From a checkpoint of a small image denoising model: 48.3 epochs.
Rows from block 3, named by matrix and row number. Rows with one number belong to one attention dimension. Each number is 128 + 32 x the weight over its row's rms, rounded and kept within 0 to 255. All counts start at 0. Numbers have three digits each. After the name is the row's rms in percent of the matrix's.
# q: attention query, key and value (stacked) (model.enc.2.1.attn.qkv.weight, 1152x384, the q third), inputs 192-287
# k: attention query, key and value (stacked) (model.enc.2.1.attn.qkv.weight, 1152x384, the k third), inputs 192-287
q.224 117:092192210123207112122164102187167115103139152191179134089107089112175083095154154110125239103118072150141129076099155154069127152115113121113120144124187115118094080171119168074089145119113087142104113127183148110109153158096123122075070138164138115114177149133172114170134138144086097091
k.224 100:112169126089128107118166082188143124112067113076138123131137153104139113123140138104109097093132118176126062146102173138105091130113161109141127076102147102131167160102177049141123136108149085103080134117148092126064150154150137055118134145154089125145139143148176120136160135128126128101
q.225 165:105165152048127148150118107176172136105058113090140132149100083131062124040164127164075216124084092100128163107157160157141132149116108167101149137102127196080123066151154112110138184138084147147151145116159187121108102151093125141164112063150146072134131138169189195134099124078043160063
k.225 114:094106090023133118161149116148153129104081130062168145137160142121057118107148099147115163131094174094124107124102207121146145070106108097130134148110123141074098101150154119112171139151153085130111174131151094193107166149125096132126153095118124152166050116133112181085135129074125126137
q.226 126:101136093121135121127138118145141115140119146101109136109084188124121158129116096142116038141095111121174132131156112121178113177150143068155126191169140162136115111118084169143125089163141105139198124079154092133120101136108124152140086187112064135179056176148139123143171078137138155156
k.226 112:146088090170102100091134105103114142149123122161110134208051140153125143114104127127105073121083079081138142130135133104148095125157152143166141192134125189172157066119101157192071084173094167098217102150101122109157065124143130122074111126120113240127111133107140107124172093181103133095
q.227 104:134138090138073125096086158074139146145124094112122179168101137148120091179092161084124113074121128111159153090131128176107146107154065062080157046177118100132122124130099125094170143140146152093122187156177156204118148134088112109165161109124158184119191143060177117056113160101179099178
k.227 104:092079096078101096144114134164127185126107165192170140110092120125107060162136115131143155121143076108152175096090134200126148073189073085074109128159155112159127135120150102120216134136180158110156159161128113162139193124109082120159141104155125197172089178160135132058124119117144088142
q.228 110:092191094185073165137113140135112089132119122109105161143170128098165144110150116161105148081139151140116099126134152087118133142147208155096095097147092108152113134110114131121173103146135171136140121135156140087147113130106124157077135106195130114099165150119098053155106123147133117089
k.228 127:045203136186140087077121152149114102163122078194167150089170135160155174168143181192129125156155134143115111114108113121109124151116168113127149178190129138138162128155118117091158145129107100103110147115131102105125122140082174150088105110175130086136171102119089158167111125127108143070
q.229 099:111081126129143120136131151076110117151063091142180143159145155121172145157084116166075132193099136122138187185117130189107142106118130120144130066151052089116145117089147110088148126111150167120146144193133095178114140110171135074197114150120088118103128132137112111151179073142172096135
k.229 086:152111135152116143210122129123100152152086077142097113147125084131174109159166094142117150117152096105128107186119131154111068143142155158108145127131092121148111075122095073107115113183135176131140163134159111122141104103116137196166155037150094133129131134180092120110182140112102083092
q.230 096:135105131068192166147158154077126098151155143076093153143107122162143109092112102072146188097169145116071100158157093187083120088107128064132125047086128144127151127197105090116077126107171149126097104149088126106175113129165112138086089081135148162084139171159121151175077104059084110105
k.230 100:126106112062170119136130159104146104132143073152165150120078131151133082128101146115099140120174149145105116112179135144132178153072142095127137120019127115116117149185112128143110189191125143139061128121153100124144165105144149140184102113166151146085116144114135127195125137153080135109
q.231 087:130116087118160106120062110131099133129157103107133074153150160159128169097097158114054134168142157197107109156110071094182105139100109137132148071128102054151159063159109135083146137148108094100181142167120141082122199104073153153130139225107114137164125126133095107112112141138067132117
k.231 093:137128130128093114117046149159111156124127159143117123113136134145105134131061141129134086106161115192136091117105116104100157099079119161106124084157121114157109130114111122163070125075122137090134089162157153105128125137098182127148098105158085115117126119171116086125146134183081128174
q.232 097:115098135133113180157178119105083154169079095079134100113163121139136179138134102135135192123125140142167075119118126107194151181142149110174148173177094083210175200123095114152139113152110127161118110118130115091110138136135122151103097176102066135120101158130115107119140176129102137183
k.232 107:140072125117148134150143124141089155201160159108175171115158110134193195168154082147128183153105148064145119083099124156123142080122168090165191115162116128139138137176119124133161110153132130094119122127116108130133140122070087154118145173128079157107117123114153148128157163000103178179
q.233 095:137100138181061173120132113202169107092129149185102112147098084143135130112147127101140131124141151145100078153106174173088116098097092148149120148162133166182148144093110128224136144076170102102046155112084129106132084155088146110121122047142175101121108156123142103123147138112096123186
k.233 094:108126180124097173093170093110146087083140151161110110173143170099127136076177164101111079139127174152095111164163111134137108200083126100115107101152151151136151141070156215106073091065085113157121143119121137115152119127127134100087149169083166095113101110104121144148097142217177097084
q.234 101:145084145147151110080100132113135142129135135190162118119107140126166123172141096168129042115107138106093132092149105071117102094144153159121106194098191140107131159089091161158132089198119124138098051083076140152135167112175078126090156167090161141134049098115044070127064131149152122066
k.234 102:138097178141146113118198188059113128173159091113171156157154128158147148121059114107189150129123116108081170091107182110090122099118132159072117131157156180124111170113095100141117145167101109101098101184072145136149091098130084123075115128086121110114159109153155083145080111102149103123
q.235 100:139136129146104155138160097136080160100110149104082181176127147071106112150142153157128109051136111165093169122072071070127064184164117123146152108093180120133148138069091180096126134107124134121067188146134163109081175083173144070164130118110133132138145106116094102100152114180142122124
k.235 112:137123116101111154146129083143165154064113154108166109151141069102125114156136144139085151115088134133110123116095140121108098124169109101178121113131123081088170158104106165110123117148173111131086156131104090158072157136113104104158130136101160133142173125125122135114108120129103092073
q.236 099:163181114085092152102072141064125144151095165153047123136112119112141092166148111112124083165115122174225130109132087047181124135101063115143128159174110178129175186131142095146134116190068097133090104127104144118154106134090127141143137158127111107087127129147187124097086114101216121147
k.236 114:173150126090103183116145114092155128126110155155057077112114117128114079202160116141165113114132102147125153179123140109118092125148054120093081119164109074159174183080194167121153137108143170167113084116145131126162088138199157114132098179161134120128076169133156166131081094144174104132
q.237 110:156103086120096131142151145120130187176103108065102086081089130167082189132132190212124133098098179107132141153101083192117145118158153100116141112119078154157142139157173089194125150125130158081135116096062139148136122078123176191128134098140072118156141128138170203153133112080121135035
k.237 122:176154065119136130125121137165071189160138119082139035072126112152072113106150153172147110129096148106159102104181096154129114118169158125145157117134075153115108093142121069128191140177117153177174118103141131122149146115192152103157107148130114098132140131132145056127133134082058229184
q.238 122:125151115144078142105230128106150124136127189158130085104162137152130101134094162142166016135112068119142192093148080078109166169133121180119126198124089072102136156112109166137140106160107130125093090121145102099142091112071126100155107150132131066173126153217103131114150099099101151162
k.238 089:127188111139125187106125137152075135130204140103105106114153130164059143114082062183141135138100113157141213088162106129133121165127109181086121128108125160082109130120129154108134149121135120124117098206129105104161098126082146187141146154117116108166087158179183165140132077141093149124
q.239 107:106141113117123152111108113199183124111155087118161061140108079106146129180121163135135163106161128118128129140065209152071115111146136174124151126117072152118121116098177125141132160157133118131190152148097122163114200148157152155095183129088130141119133086119121065125182151096132120173
k.239 093:098109113088093164092167085086133097090091071084161170198081095100136122144169184109151148111126075163120091104086126154098137169164095086124137093108148145085161140117101186107138131159174105159126121141118191165099152162110111106101125119098148123123141100061156130126145169086139156167
q.240 105:146118146131126079124130156157152160148174148069144197131095144138143105104103120120138124174145169157152159129175133079188123138138129162138110143110149108109168136133213167113083160172143170127133107104126132155134146119163144112099194148136176162116130104080077121083103121097115116102
k.240 093:115166113126145062121129175092097155192123147155159112145155152150119084148174095117117142117151167144085136182161127142060126184157082137152137083124086154172110134082089074142062182154141139104113111113107163115167117143176146143093162102184119148112156149106133136104122100104175121172
q.241 111:120139144162110129152130136045092131129134072174130177140121117091122108104129138107146157154154146144132044186128147150138058103130135128126136104104171159163141088185097128184159141080069100118185138145119093073122114112153152090118178122141192119180052201141127152145127117187130114169
k.241 099:117151113158081139160078092099136139077099159162116153127136126075141119143137080117089125152170179206115071142118083111142109128128127149153168170115092146121122114172154203129171105166181076160111163116138153095074114126037175099125123097172138101124114150030160089133148077152106138110
q.242 108:107145096166152087115146172139051132172124114159188146099132179124122152119131139119122135128112175101140119144124106156107197095153174133129112147144076068076151233134189056083098124110121171144163174163126168131142125054139112115070126123092140158124119045043099137123089161151200142166
k.242 103:144120106168158146085139166122047133170159136202125096112147139142108116119120148133090088168129142062130104090126105181147077110163170154147098171112125132164120119139111082139109134149052149103112137129097137097151085067146115138098111119124190164114091109100115140161075163161099155087
q.243 097:127178170175166138137085099090130135114158148100166095121144129149087148116108126138152198089117101114153136108106102157101101131179141114166199186152129197112061167131167079149078102103119115145108169062151057185087143099147120127165107142094072061115206139131157139169139146164128119132
k.243 116:164163118195138090169111088109121138118155110073095145131136090128147177083085186147125131102055139113200114117104129104130101139173154126147144149141167090150094091119074122146115083144136128102114191075108153152099123140152109138167134116109110069137157132125124162124177145072129109133
q.244 113:141112117105100131138127106115114085092094166146148107112121164076123125138135096076125126123127108116153110136112182131109177112100163132125133146132148071111080180150118160152119075075122098121087093168132158103147133177116082137164112101146100169139157152178176110148181133155107155192
k.244 118:121099169123121147148156130104201101097089066083102075124115156076166184079064124097143100117161126106122121151085153092127165118057173122141192134161110096108125145162149136133100105106075084112154112171118097124133160135183120110083105160039132145109187128105152129128139123129158129123
q.245 111:104107127150140125160138114063139110097125159121169131125090157131102115159169089090157148123180070113115073141052169149087122111120122125153124142177123176163114152127182061126136141044174133152148148116104126165119055098172132068152186129090187141164075085174118170097110151152155156127
k.245 094:098129135148074142130098106110141085120038082154084134179162117133084126128148070067122095144155097199158122149140122156179177112101101131164109165121108188146167195159152158121109122083124107131117101138126089150145071089122078114159167152148197131132098145184126129147045140144181116094
q.246 103:186129165145156100158101154167150138153222131139066080048162128151136128145116108064211139151109119145120113127150125163214119145091129130169122085144194144110170130116080167104117121163167082165179094084140125126133096129190147097130196100132143150089124092078134181149144111101133118102
k.246 105:173159126129116097125155183146099144159198185159122178044163151144138153026089158113201089148194142114131141157118076173178123127081151204128139104088127129102145092100108080055143148102093105157122120117092110105165077104214195134130123131149113151109163105109168124166127091148153127105
q.247 098:111114090171050157133083130044105084122161154131198098105141151127171108095135086163111063201138127102115173097072163093111142117121129114152129128127103147128162151103182153171145111150156123136144082159169071125123103104106112092146107154191115110125122081138085041127146157164133159086
k.247 091:117129119120108151092174105125137116106114141103173105146086163135145129129132153121148155186067133100089145106100082076116156116086138110136160083133133095145187166131149159084115134110181118092109134138140133126115158117063109106175212112096105144121118109121085101120170154078135150052
q.248 105:157116168125108124155161119169153135142219101107077169141134129121155141135149082076174151103108117123086094143150107093154062142101135173110120132125196179074171173122159090129153118123167087131119135113109042073133137170098152125114120082121155084110115105131105166095100130136160113114
k.248 108:161075182191130113103093130154122124126183102154064119090055170077152154146114125076145167096162126122060154183212137145140147091082143152127113131111107178108165158109125050160141143089089126206175097137122160085137099128131146131170165127136134149106134122123095115126151138178144121170
q.249 109:138099136131159128147178125170087102085134095122093146111131107132076110104144109121136126119179164131081075138159102139058149137109107148079104126087206081099114099150187133137135166126137157149080120186087101124139147099185152127071064099131117132115137131084152155161140141124089127114
k.249 097:112080166151135131145099149147146101094132138113090101079138142125096142147158130088109129109165151077156154065103070134173144156119144130090128123168140129073087135142097137123131113130102080110169143071139140162130156155100123163099114111088119081120142109173146154148176116123180127113
q.250 110:087149144112217123152067100167212139129125114129162108079106115130079091095155179137112091121138135072113099129095174143103082152131138134138154127092107199152096052143146067085125164124080143102114169122154121092139163131126146147140127142134132124149159108138154152125131142132076131159
k.250 086:131128092070153179128063100144109127131164126123134162100151099138126121107196130139140182102110187091062150163078124125144110120150112107146155202076160158121152086185161130126106131090160100160081182064169143121107101134072122137159105158159122110204152096102111116103144165089068138183
q.251 099:152123110130112104131158119128077133105094100110109079118143072126111140165126129120121113164145110156099109112172129112149134107136136098145133151110097113122099106128087103096104131098143030104157124146141125157103118155167147135146084182162152116128131133093129175164086160066165130115
k.251 108:154118140135128124167112100140168103088134175114103172139132073097126143149105131146100174099079116129125098118141149107091129169150134152159107088141173157095075100112101129127111122087166132107186168119107145185069098158176121099147122105130173099138101117135136086147070135081103094135
q.252 097:120200121110138096106086098067114122106162132144118117167186116132151102134163162139088128185125103157092141121125116144140123138104087177118062152091122101105084031139139144073154130101184164151101164125171155095115088202111117140120099140178173170153142114221104069182071095146130152121
k.252 091:114205196108175144144134164124142105085155154109142113188129132124166099120166180135097127098165097150114123152115173131159124119091120159092065093086130095148137124157204142114116112089188179141075128130177126144147127149108129150119166118110143130142192149157085178131064125152167122127
q.253 098:116082148089191126111105150187124164140133128146157117221156093158135117124118140088114088133169139134091190117143150104120125087126078098079149074117114099186079070147093164115141164123118126101139126125145150193133134120132106167069149171114103183136109160136145144051179116120119078136
k.253 108:116124136105140135188125130179141119134121173152162159141145114156130060151208086137139114153123095170146141139159142113134187115152083105099077137104141065144061087110106154136182135146120165134106085076144167153118181126132104157099123140131106115126144171210111124098167155147167104202
q.254 148:110084154100161091097191133117152118125125135209116117127149134132149094128095116176152113178095146119115148152186174075105133086110123129112101145096111135120093143104107153133124136131143158102156103126143133115155177134124074113144129108095120124097116146046058105117129140174124121152
k.254 098:122124090146142101128147136083212096135159141133139166174077177147148117127089072091129157134093151078168173161188160044103134093111112113084069143133116117112112138076135182125180148097093201152120112111149148084138157111144115091093108122115133121133099129052098134096095193190143126168
q.255 110:147075114139144117109069155178084093143143176153136197096142148164146192157089110122140077120142139122177164107155088128160198113152141075141119106144127077167130115107049203169099072112097173159108094123119138148153127187114139129174164175098093149146138142135153176121171103157188139151
k.255 106:158094146163148131095139149124082116161124124104082095078150124147135126113045128091144116130143090154125194079155090134177171187174114171137120131129126124158114119104115151216114115098098145124157073158133110078159156166083131137169083157118111132098110120130067145138167116165130137152
q.256 146:101196064137109107153134078104149152085117054134136167111129123107085099095151171108090145124160158119124080122092128136128179105158103134131137221139115062136157130159144116162148147153156120119133177074132107147075148124125125157155144127121126146170126151142146134083152151124115108121
k.256 102:086169079090093125146073066177167135106112066117149145114105113116067137145146121124066174096153183087145113109142123137146155094134121097086116177181105080088087127121139122154172186144069105137121183110143123106078116126120128139127124150168150127126122130105117149029098183170069143176
q.257 110:145088163121121134128102173132161106149103153105097104110082120160199107146066105159167064107135074131129180138100119165127127133046138119077092091115146123085110062128121132090125110105132111112095100195154141132174148120138143154159113101125149122080135150113135116178115088132136142085
k.257 107:132088161123124107122140183113158106144146140144102101085129147154173133111100153160141129115147079139107178137137147159118129143081121168082098098110135112121145127112126139154115120133177063125085115152137132111176179149130116112146100139105133120173105129157164120153105067111178113104
q.258 102:127149099156107119149116108152084156142130081139128134093192144129157119145135131092120146111148156155095085104112118155081156128168134152103166084150199095142166200127128096096152147127142084136179131115132143158082151106085112101107195150168132115166124117156116117118156143090167125125
k.258 109:092149101152060167149152107188133151144120096162136116115172102147149157121129122145126138073169188165146123084067085126073175103163133130109144132142175077123150134145144065165164161123091154134115122109110128150077174114125088129115130150144114088129184138155091131108160155103140107116
q.259 090:108160178097149119171164149176136104150097087113115116113129127140126101090110102143123151138120125193121113146128188152114097138109093130091129096070165147149091143141136193155106130114127098154124116104115146161171201151162135162092140118133149135115089111150169111126140128150215105090
k.259 097:117156148126142158164156135089145133155116111113078154085101112119176084119106073135140182153134137133111143137073139169081092071095106139115119191140153113137152127159178114140137170125165113118100116150142134123147190108120111122132168107139125146171137119137123143103138097117175134103
q.260 088:139144090109113099092156164082070153157240091150146106115124143124134152117122215162144150142111116150169142095169138153113090140146115119090119143136128082135054104105152147167129110147100102133139132162143145126140138116159164157107103118126135110141111129175169148155124084110129149112
k.260 094:183095166091178117066133121129098168146148115097135119134093110142170133131096146103102119091111105121123104047169159147136101101112123144144102173122166103160109134136123075146119113121087121175098119159107121152140158125156218160121160192140120124079135156131185176124110087126183168141
q.261 097:136127115078138127139118142168106156185131083116183196113153140164162158167151114089086131106089154048112101138177130181128121111142162159109147122163109121100180140114142068100139141136134158192108155136136130119114135074156059109152130151084104131132109114157139206139140113102123163147
k.261 107:111111159146171110164121167169098154208129074135203129078179158153083120167138154099079173096133153059142092142089159164131126158159162156120126132102104133146161100173122105168148132182081138143146084047127136143128162102192074139171118138128109123092096140119142190166129090107141200176
q.262 098:141147175141127174160134140098163141145125139100093138115129091131139120071096073116177152138143140130129121155146165155207111122119077161120125187130117146137109101158143096153127136125131143114111109041113130155141160137118115174091188119159118186084152143100157136068105179160164079129
k.262 105:130140105134145117188123159165133152155116122132138127124114143142179133135113098142141131139140171145117173175103143106113111076143092157086155113180127152167129114168118126108102182094122188088141127130159147180127140107156090119133084164184136065139127128108152133064104078150115093119
q.263 099:149102081135073124134099079158116142075145143106103057111154132106098112105150118088125111136073145154104189137102120136111143143208123137181146159119063082095129152094133125141171110111124107096117108157117093121092143091137142104163144099124111117136167138140108081125112176095100172092
k.263 129:140140150131152142114136075131132129071168152119127129147141091103069130159152133078125107152110131157182116144121091117155119144152118101165131168171080088089075153059114158113161118127089132124108160153120152118070108143117169146188127121112118126101126152120108108122129216151122111142
q.264 108:136165186134208098120150127130080105072153115092096136100127090101154095108131154166155130155165131140109101132133112120153148146097068124146096110133140104108132132151089173086119118164132113164119144148127141114094077148132136135147134115139144086125074159137212146157127151169104107136
k.264 118:184154117106128110174139062109142123042146102059116110109075110087132115100153152136136104132147147141117130067070057115203145138104090125137116121113116124101114158116158154148116133145070071167166147137141110120105113107128117123118163147097194138124149145131159115113119157178126114119
q.265 095:152088118158189091152160172122131154171112142109160137155125152148122163162160178125156089085083117120140131107126101131060104126140143088114107168034108157172121116116089123194097131122123130133127136127184153107162118117152142090096075139181102103158124104127069148178128123142124154114
k.265 099:185088156191183154112084164125073136189162125101115132138164139180122151136137170121179089119136127131167134115122111179137073150155144139135134118117094059130156196143139144078094104083176146148105104128051113121152124079162170172118119146107112117100119075133102149152135128170135128191
q.266 086:147086116085148160135156147083155148176132135138101119174095144147147122125136066090104104106106112134141140200136151117153083092116098127112137227053023124152119127133121091160152151116135128144120076153135118142173155071158129178190124149161109151148115121221126139115087125066117137160
k.266 100:118106160096128131131116138066172123173130094084125131144124123188119092174149104129140123104106099127184140132167195156181117096137096161075114168161060132128104160131129096150127139110105173123118079097103113142156141089194168179138091134142130098096131174144098163138099124129152138173
q.267 103:135127119141101160089155129075120125139119190105084049172123114140140150114120106068107168149097106142163168094121091106136120116159116093118152126151129121169090143131152105118105132132130087092138121095130114140140123155085105121145158094138091109101113122126093081074116162095165110052
k.267 104:133136087132116111110128143131137133143093140097090117107144142124145131145085086134164089155081093074138145189159119132102150074112094126117150174141170112149153106125095121114193105104166129105127113133163161104135166137071093114114103085114096146149058112099143128077122144077116107071
q.268 081:113150067107069123105204093111164115134139120159152099120113140140091139132141120090100142157113112113134127108080132095127175128151188165140117125225031158095110161105162130146147153126120172114145110106120125129137143096147139133111075127107127131100159111072142068077134143081088137196
k.268 089:106166119138114110151126121156139140127107149112150138134197113130109119162134092086040180159096162021102080224132189083147105119165162130138154108163070148135154116097114100068165115142125193090156130163113122141118163121192118143173090098103085102149164079112076141128131177067108144076
q.269 097:119115129119187196145061123170090136107050129088089142105055153126100150134153144153166078064092121215139154166123103132081105105104143126155151113102187182095173181116126173156140089151110084165132135153082161101142142122110147132169123110097140147175072120123130156183153131164153141127
k.269 107:165105107183170151166148116155098068072144147143088106119099114093150119112167177111166126092141079157118131070140098150177132115100126100143085111081157111059154187124137204161116101138172073171139140141100138154129069132146135149114203112107163156084131095187144135156169073152126120161
q.270 081:080117101137110152174095127116141099113063126111156100180124140132115110126110083195170130138143135120090111162183165122121108171086160031126107093101048117141097102143110171132180146142133150138142125219141088135143100121091136118120110125166128134175160151087066063119119134116036126144
k.270 082:105080115112123093110087148133094090156095153217148200154155177145116173165129056100138105149121160122065158209165107133075143126132155128111145124175083145123152105091107167087107128081165146086209139119101193122158078124136131102080085112151107129120166135121090090159112113132111117140
q.271 091:099063149096159162121119136130170082127069176151140135163092132160154126102089052166136048153135107099087165163144110110147133184088129093083107116077142198108097062102114170128123133101113157113183099137145201141154064126107134126062130094145136127138109130123100124135107092116090130099
k.271 103:094047109098065073091133164137135088142097169149136138174110172177145134096081048150106096171094117120129126162153122063092162152102128137101134137133125127122130095166105140092139128119150154097152107128153130112164103159115125079087114130176104147196072149122097112156114042091169126088
q.272 098:159144144145150119141100145146075161149169111110171151100154143135141185152188142152161122102101135045161146095140082199209067157193147137160177147132089168128087124066120081174123133145094151143135157084146072112134111099165151124123139104124098121071124095129092197148151117150171117159
k.272 110:189129099141129111112169160104050192189150125082153144116153158123103155188135195152162169168073126066152120149162084191148028141180154147181143176127067137119134162124147111096134089128137131128173160104097121124139079041199111127142165129117088151078116109128149177160159139160135142182
q.273 077:093122181063141110096134128103183119097124109154134129160130136090103106125083114175120119140164086181161078118164179080098133166130067132114147121095192126108107106115173163067128132151133124139059114120129136153117151165094091130182130080145144117131121178074153114121073084144162148126
k.273 076:107093174075121111109210080074198131122123183141104184177051161121181108065074126133166115104113156121166108119095140109106099103132091135163098133185182158154083114152080137160107118137146091115126119176161074155108149123134132081066165128110133155176093174127110090096161170129144124104
q.274 088:121189144080152105125113112141153131095178163161140159090137097096149122135178172133090154097117145127146091117115149106168088092139094124137126182136111120124118176134191152173076137134124158121135141168158060092097138133185106153134104149102144078133188130162210187114120145165112108147
k.274 088:171138156096146149134168063142144129071193109086124106103090109087134121066159165143158175108109127157118117045139179089137156102102123166153158147110133137158097189097123118131134117132066145177125103150111187128127140105131154157145151104142160062104125189061161129117159183137094115181
q.275 095:141098102182090047104122152054118142171091102151179127178108142156107140171129062128063166121127138122122141170177066147091129122170110105121147232149089094178075108161099169104089163153129130122178126142195039133126121127152151127099073147168105105175152112123117117097117120126117138100
k.275 104:126158113144166085147097141128128184157115123119148148189109071137109146190133078111170100138181143121113149186167131129111130149172123066143149133169082180183088079166104173104142157124137213091121165076095114166105100128113144127078090106179099121156122185136117171118112105181097118122
q.276 084:137023140120138107135159107164159100095152149125159125133097118119157156157142164127150128119133121101140152140171128125082164177179136122122140113122144159106159154096164147111100108218116132101150129135099255157129106172128063093111143099120099119096089118132061173157154113120143133118
k.276 096:129135124094100138104082117150074158092134131137118152141115128097100131151166156133149127178121101118145163107162085149134101194161123119184151123109107157120068124111172145084115098184147128144131170157129112140109076145090160134066112078122121140097152069130129120104129118147123075072
q.277 089:155106150140116087133106147119055130148175132203171113116177136138153135173115186109111093164090208099129123130165162103148129148062163175113126059136075139118106162143056142084093121074069131135131134156100130091153139141130133130157139172078157096089090151110150149172136103144114167229
k.277 087:154107186116179136151141157175120106137155149146159152145165124116086118075139156155109146121103127154107101118101172109148115120082213125168107040104102125110156109133110157142118110139085154162110078121134151083173133127175132120176090117111146111128146079071091084197123128116125161153
q.278 108:089131148157112158121094080140138070090088151166118085188171109125114155148139128138124129186132120160110115128121152122155145146120181079168154070154118223134093070110160142088095115099134151117128120102088174138118082170115129086115111120125127114118107126147064122139143130122132079118
k.278 132:071164094156062133117109093146163080090064179184111142195157109119099132126130104138113114156115087129121121217140112091143149176119172086170133108108113169111117089094115151091120101131132141099122148122162108100133057162088156109106130110134109129163137076122073080171145142094102126100
q.279 079:081140072118072154058127132118126150139151196105121141132107153131102164094131135135110136121151114089107163147103074093063152132142113183142109106179098138192160138112128066167163130097149144133080132098187123110112161083133171097119136169104089151187176078132133127077181127130092147168
k.279 087:087139113147183132131125140099159134133123060115136143049181144105127090111128121123072120127135151129104069127169166083070125174151090124118171152111162126166202100162176093168154129090144100124126092144128134133123152110131094113136136110149145126136126122127128164086113072111126179138
q.280 112:141079157107138118111194091061158119065110145159095141136104106088103101131093090132153150139148128150143098126117097144148111097102060113181111132132200137164143095149093137136158138043145113125142129144116067160073127180083122113095146163172181182102126165108166118097094145144140109145
k.280 131:116109103090074183074099089087158095062143120189084087161077151091159105119121165166207096146147111170117136040143080157120131090111068070116145142099196088108087149090122151111145136109143057091135150154119114136098080133111110108156166125148191202126161183120135079084099141166132080098
q.281 106:124074116098165140064123171096047108171097178088138156147122151150130138176153165089177079168123136094091198115150079144096108144107159087158125037066108161121162121135088155132106118083142127097160106139166082107157109134139161087120090179121147205124092135122119096191114109092105135131
k.281 092:177103084153097101086155191068088147151139127105135096187104141125177139133091156120099116116132085112138119140134140160090169189122152112146120084072095125162135131144116110116088070111151140126101119146097087094170066158067142123134154103114112142111124104108150140196124083107144148161
q.282 114:117227118132115117124096091141190119089147064145124130089153091088134110118137160100066165124190115137153025064111175062154140125137139161145142134211144103124126141134129070139152117204123144148099143060151126125087091159151143147158129105098127089108120128110158122117150118139150137122
k.282 105:117203147095121127150168068183164137079105164100107095092143085116115129114129100113089135125135153112129094147082151075126162097134138158139123080148188190126131102142166093110124152112081116134144125146099144158091202169150107147122124179102140092149120113127172135097151204117108159105
q.283 092:147177095180069160106119101158100123139104117129094107128214101125126138150133099135135177167191124112105121083179173085129158129132194142126107104114167107084159143174133097079168164146146119096131134120061061113094083144035145125135108147154164155128177158114123097124128155099117138095
k.283 111:094162090164091133105149147119102144148096153180125130139180138131108153147146104104107168137144132130132144172142116104086154157136181160134145122159178193167155077134113137099145126162184142093184132121154100099122120194053066088094115116105117142128148113179143109139154154058088106078
q.284 101:163138088145086214166154165115127139175129108080108073109111165148087092074084133133109104139117152145170174138093130133143192134098087210101128098185107106184148136160124130138153136071135134137096088165115133131161154102112156179162169104092150142133151113152112112094127102132150137136
k.284 113:143126116161148148159122175103052160150133140111080121119137101141170142126126128115138143132189146191094145140137131122113155145124104141092116092105117151103175130194110141212099150147160117117123119092140123170170173110111116137145136152161159138132093126165160131103128056125154107131
q.285 096:115120150125211100152084152200173139120140163175122195120048142136094139087080082162155113100116134132131137133085116140146127031101133093143120178139198110163174135104150159137076092108138153168156134132158175130145110115166063163114127147120110127168114114157123166165111111174098113064
k.285 087:149143173097157140141122135063169092111122102122166142114079125128136099069146119164132084087109119160089154041130140144199111074083114127109077177069164117127072145096150107168086156095128105161106138083163156120130115122121155162107095129115138182099141153088189132156076174183123134124
q.286 090:139183147171134118127075138193129138151158128107164125115162132136134132127144188089112111072093099121152113088105152087057123129136190120124129058107140086122134145129104061085154116153126127066080105157111157104123166126112116098127092181080116088120193068082072103140151134129125157215
k.286 084:101136179173085124061140129124083109134163154140175163104220119147143152167131230141094130126097138112129117111086140148101084160146178135134162044101126148182135109128124093113105092143163149112061145102144126103138169174134159088165128132111097099108155136153118111170146136107156140133
q.287 093:120125159117117115140139126208117121108167150157159183113161105124160108113120198186092178126156159103092113130112160083172153124057156173095081083101173113058162111134167123080128099215118121134111150131077212110148144116157113115137146107094145129095162145094157135173112082165118133129
k.287 097:120093174170188139164106162132160086126131147138153100104109151130114112051119118150123099091107108142141155088094165135164124137060167164084091068148127105115125134110119108112104128134123072183115096170191128108138164160071127114184151118068123116118150086133110095156162156107111157095
q.288 103:154170172126120162147137113167165119100116103128045101102141077088164121164132127208139142047154123187176105135085134088121104143107136145132124037137187130104128201109067118103130115097087079121124106175093128155113117188169170142113156141139197132116188151096210056176120129092168129126
k.288 100:164082137087108092124168101110158146094094113104076086131118097057152153216117118122109181100152111199137091196092144120122098166096131175126151071123123125109158181080146113120127104142117075170132117147112142101104098166154197127201142141165131069109135180143194077108097118115085125082
q.289 111:109067106102146130133086117224156097107104190194136115141113155132170130114100089097089110161087129110093136171151128096086146181117136069106133089105078084144164115122133157097096111082141184078081119191124191141145139115114143099093139158155124146131099095046075134148107093085118114127
k.289 093:087123135119111140119151128078176099107096080125150123181087131131165062100097155157133093204107164120056107104129152086094100143118092078111129161138125141152120084133118227182126112125097102098103115131170112117164130131122108102122102178129137136129062195123092107150125156213103144175
q.290 126:133103073096160131074093155071073111166134148151152128192111184114134127175129104086129111148101117089129153171168090148082079161140103122138139156118122087098133069131171113091118105114179138095122145144121124123134091123104161138131134099107064208080183124123114119166094120098141130152
k.290 096:139119115136100092099146143159073136145164195065143141133126154150188157171117058129151124152138138153139080119124100111116102138177134154166102164092112154145161131146113180137108098224167180097183121127075084129131115088101142164030101173131124197127127121066102123129132120149143129092
q.291 096:116201105125137129130110136082088140104107108062097126143147105139114172115139067117147128252161135099180166081153122138122153132141104165156137153126060203125134136162119077183124145131131149138177150110126093112112117143138127117099135070114121133128051095103139147104141127101107126121
k.291 090:129126110103088145117151117138090107131104121140108098119107107134074166154155055099093117186144103140145146194122136183158198136140094163155125139193085193106144139116160095183109136108150111164178122159123085136154096140102136154103117124120127113109091143162175162140144089123173116123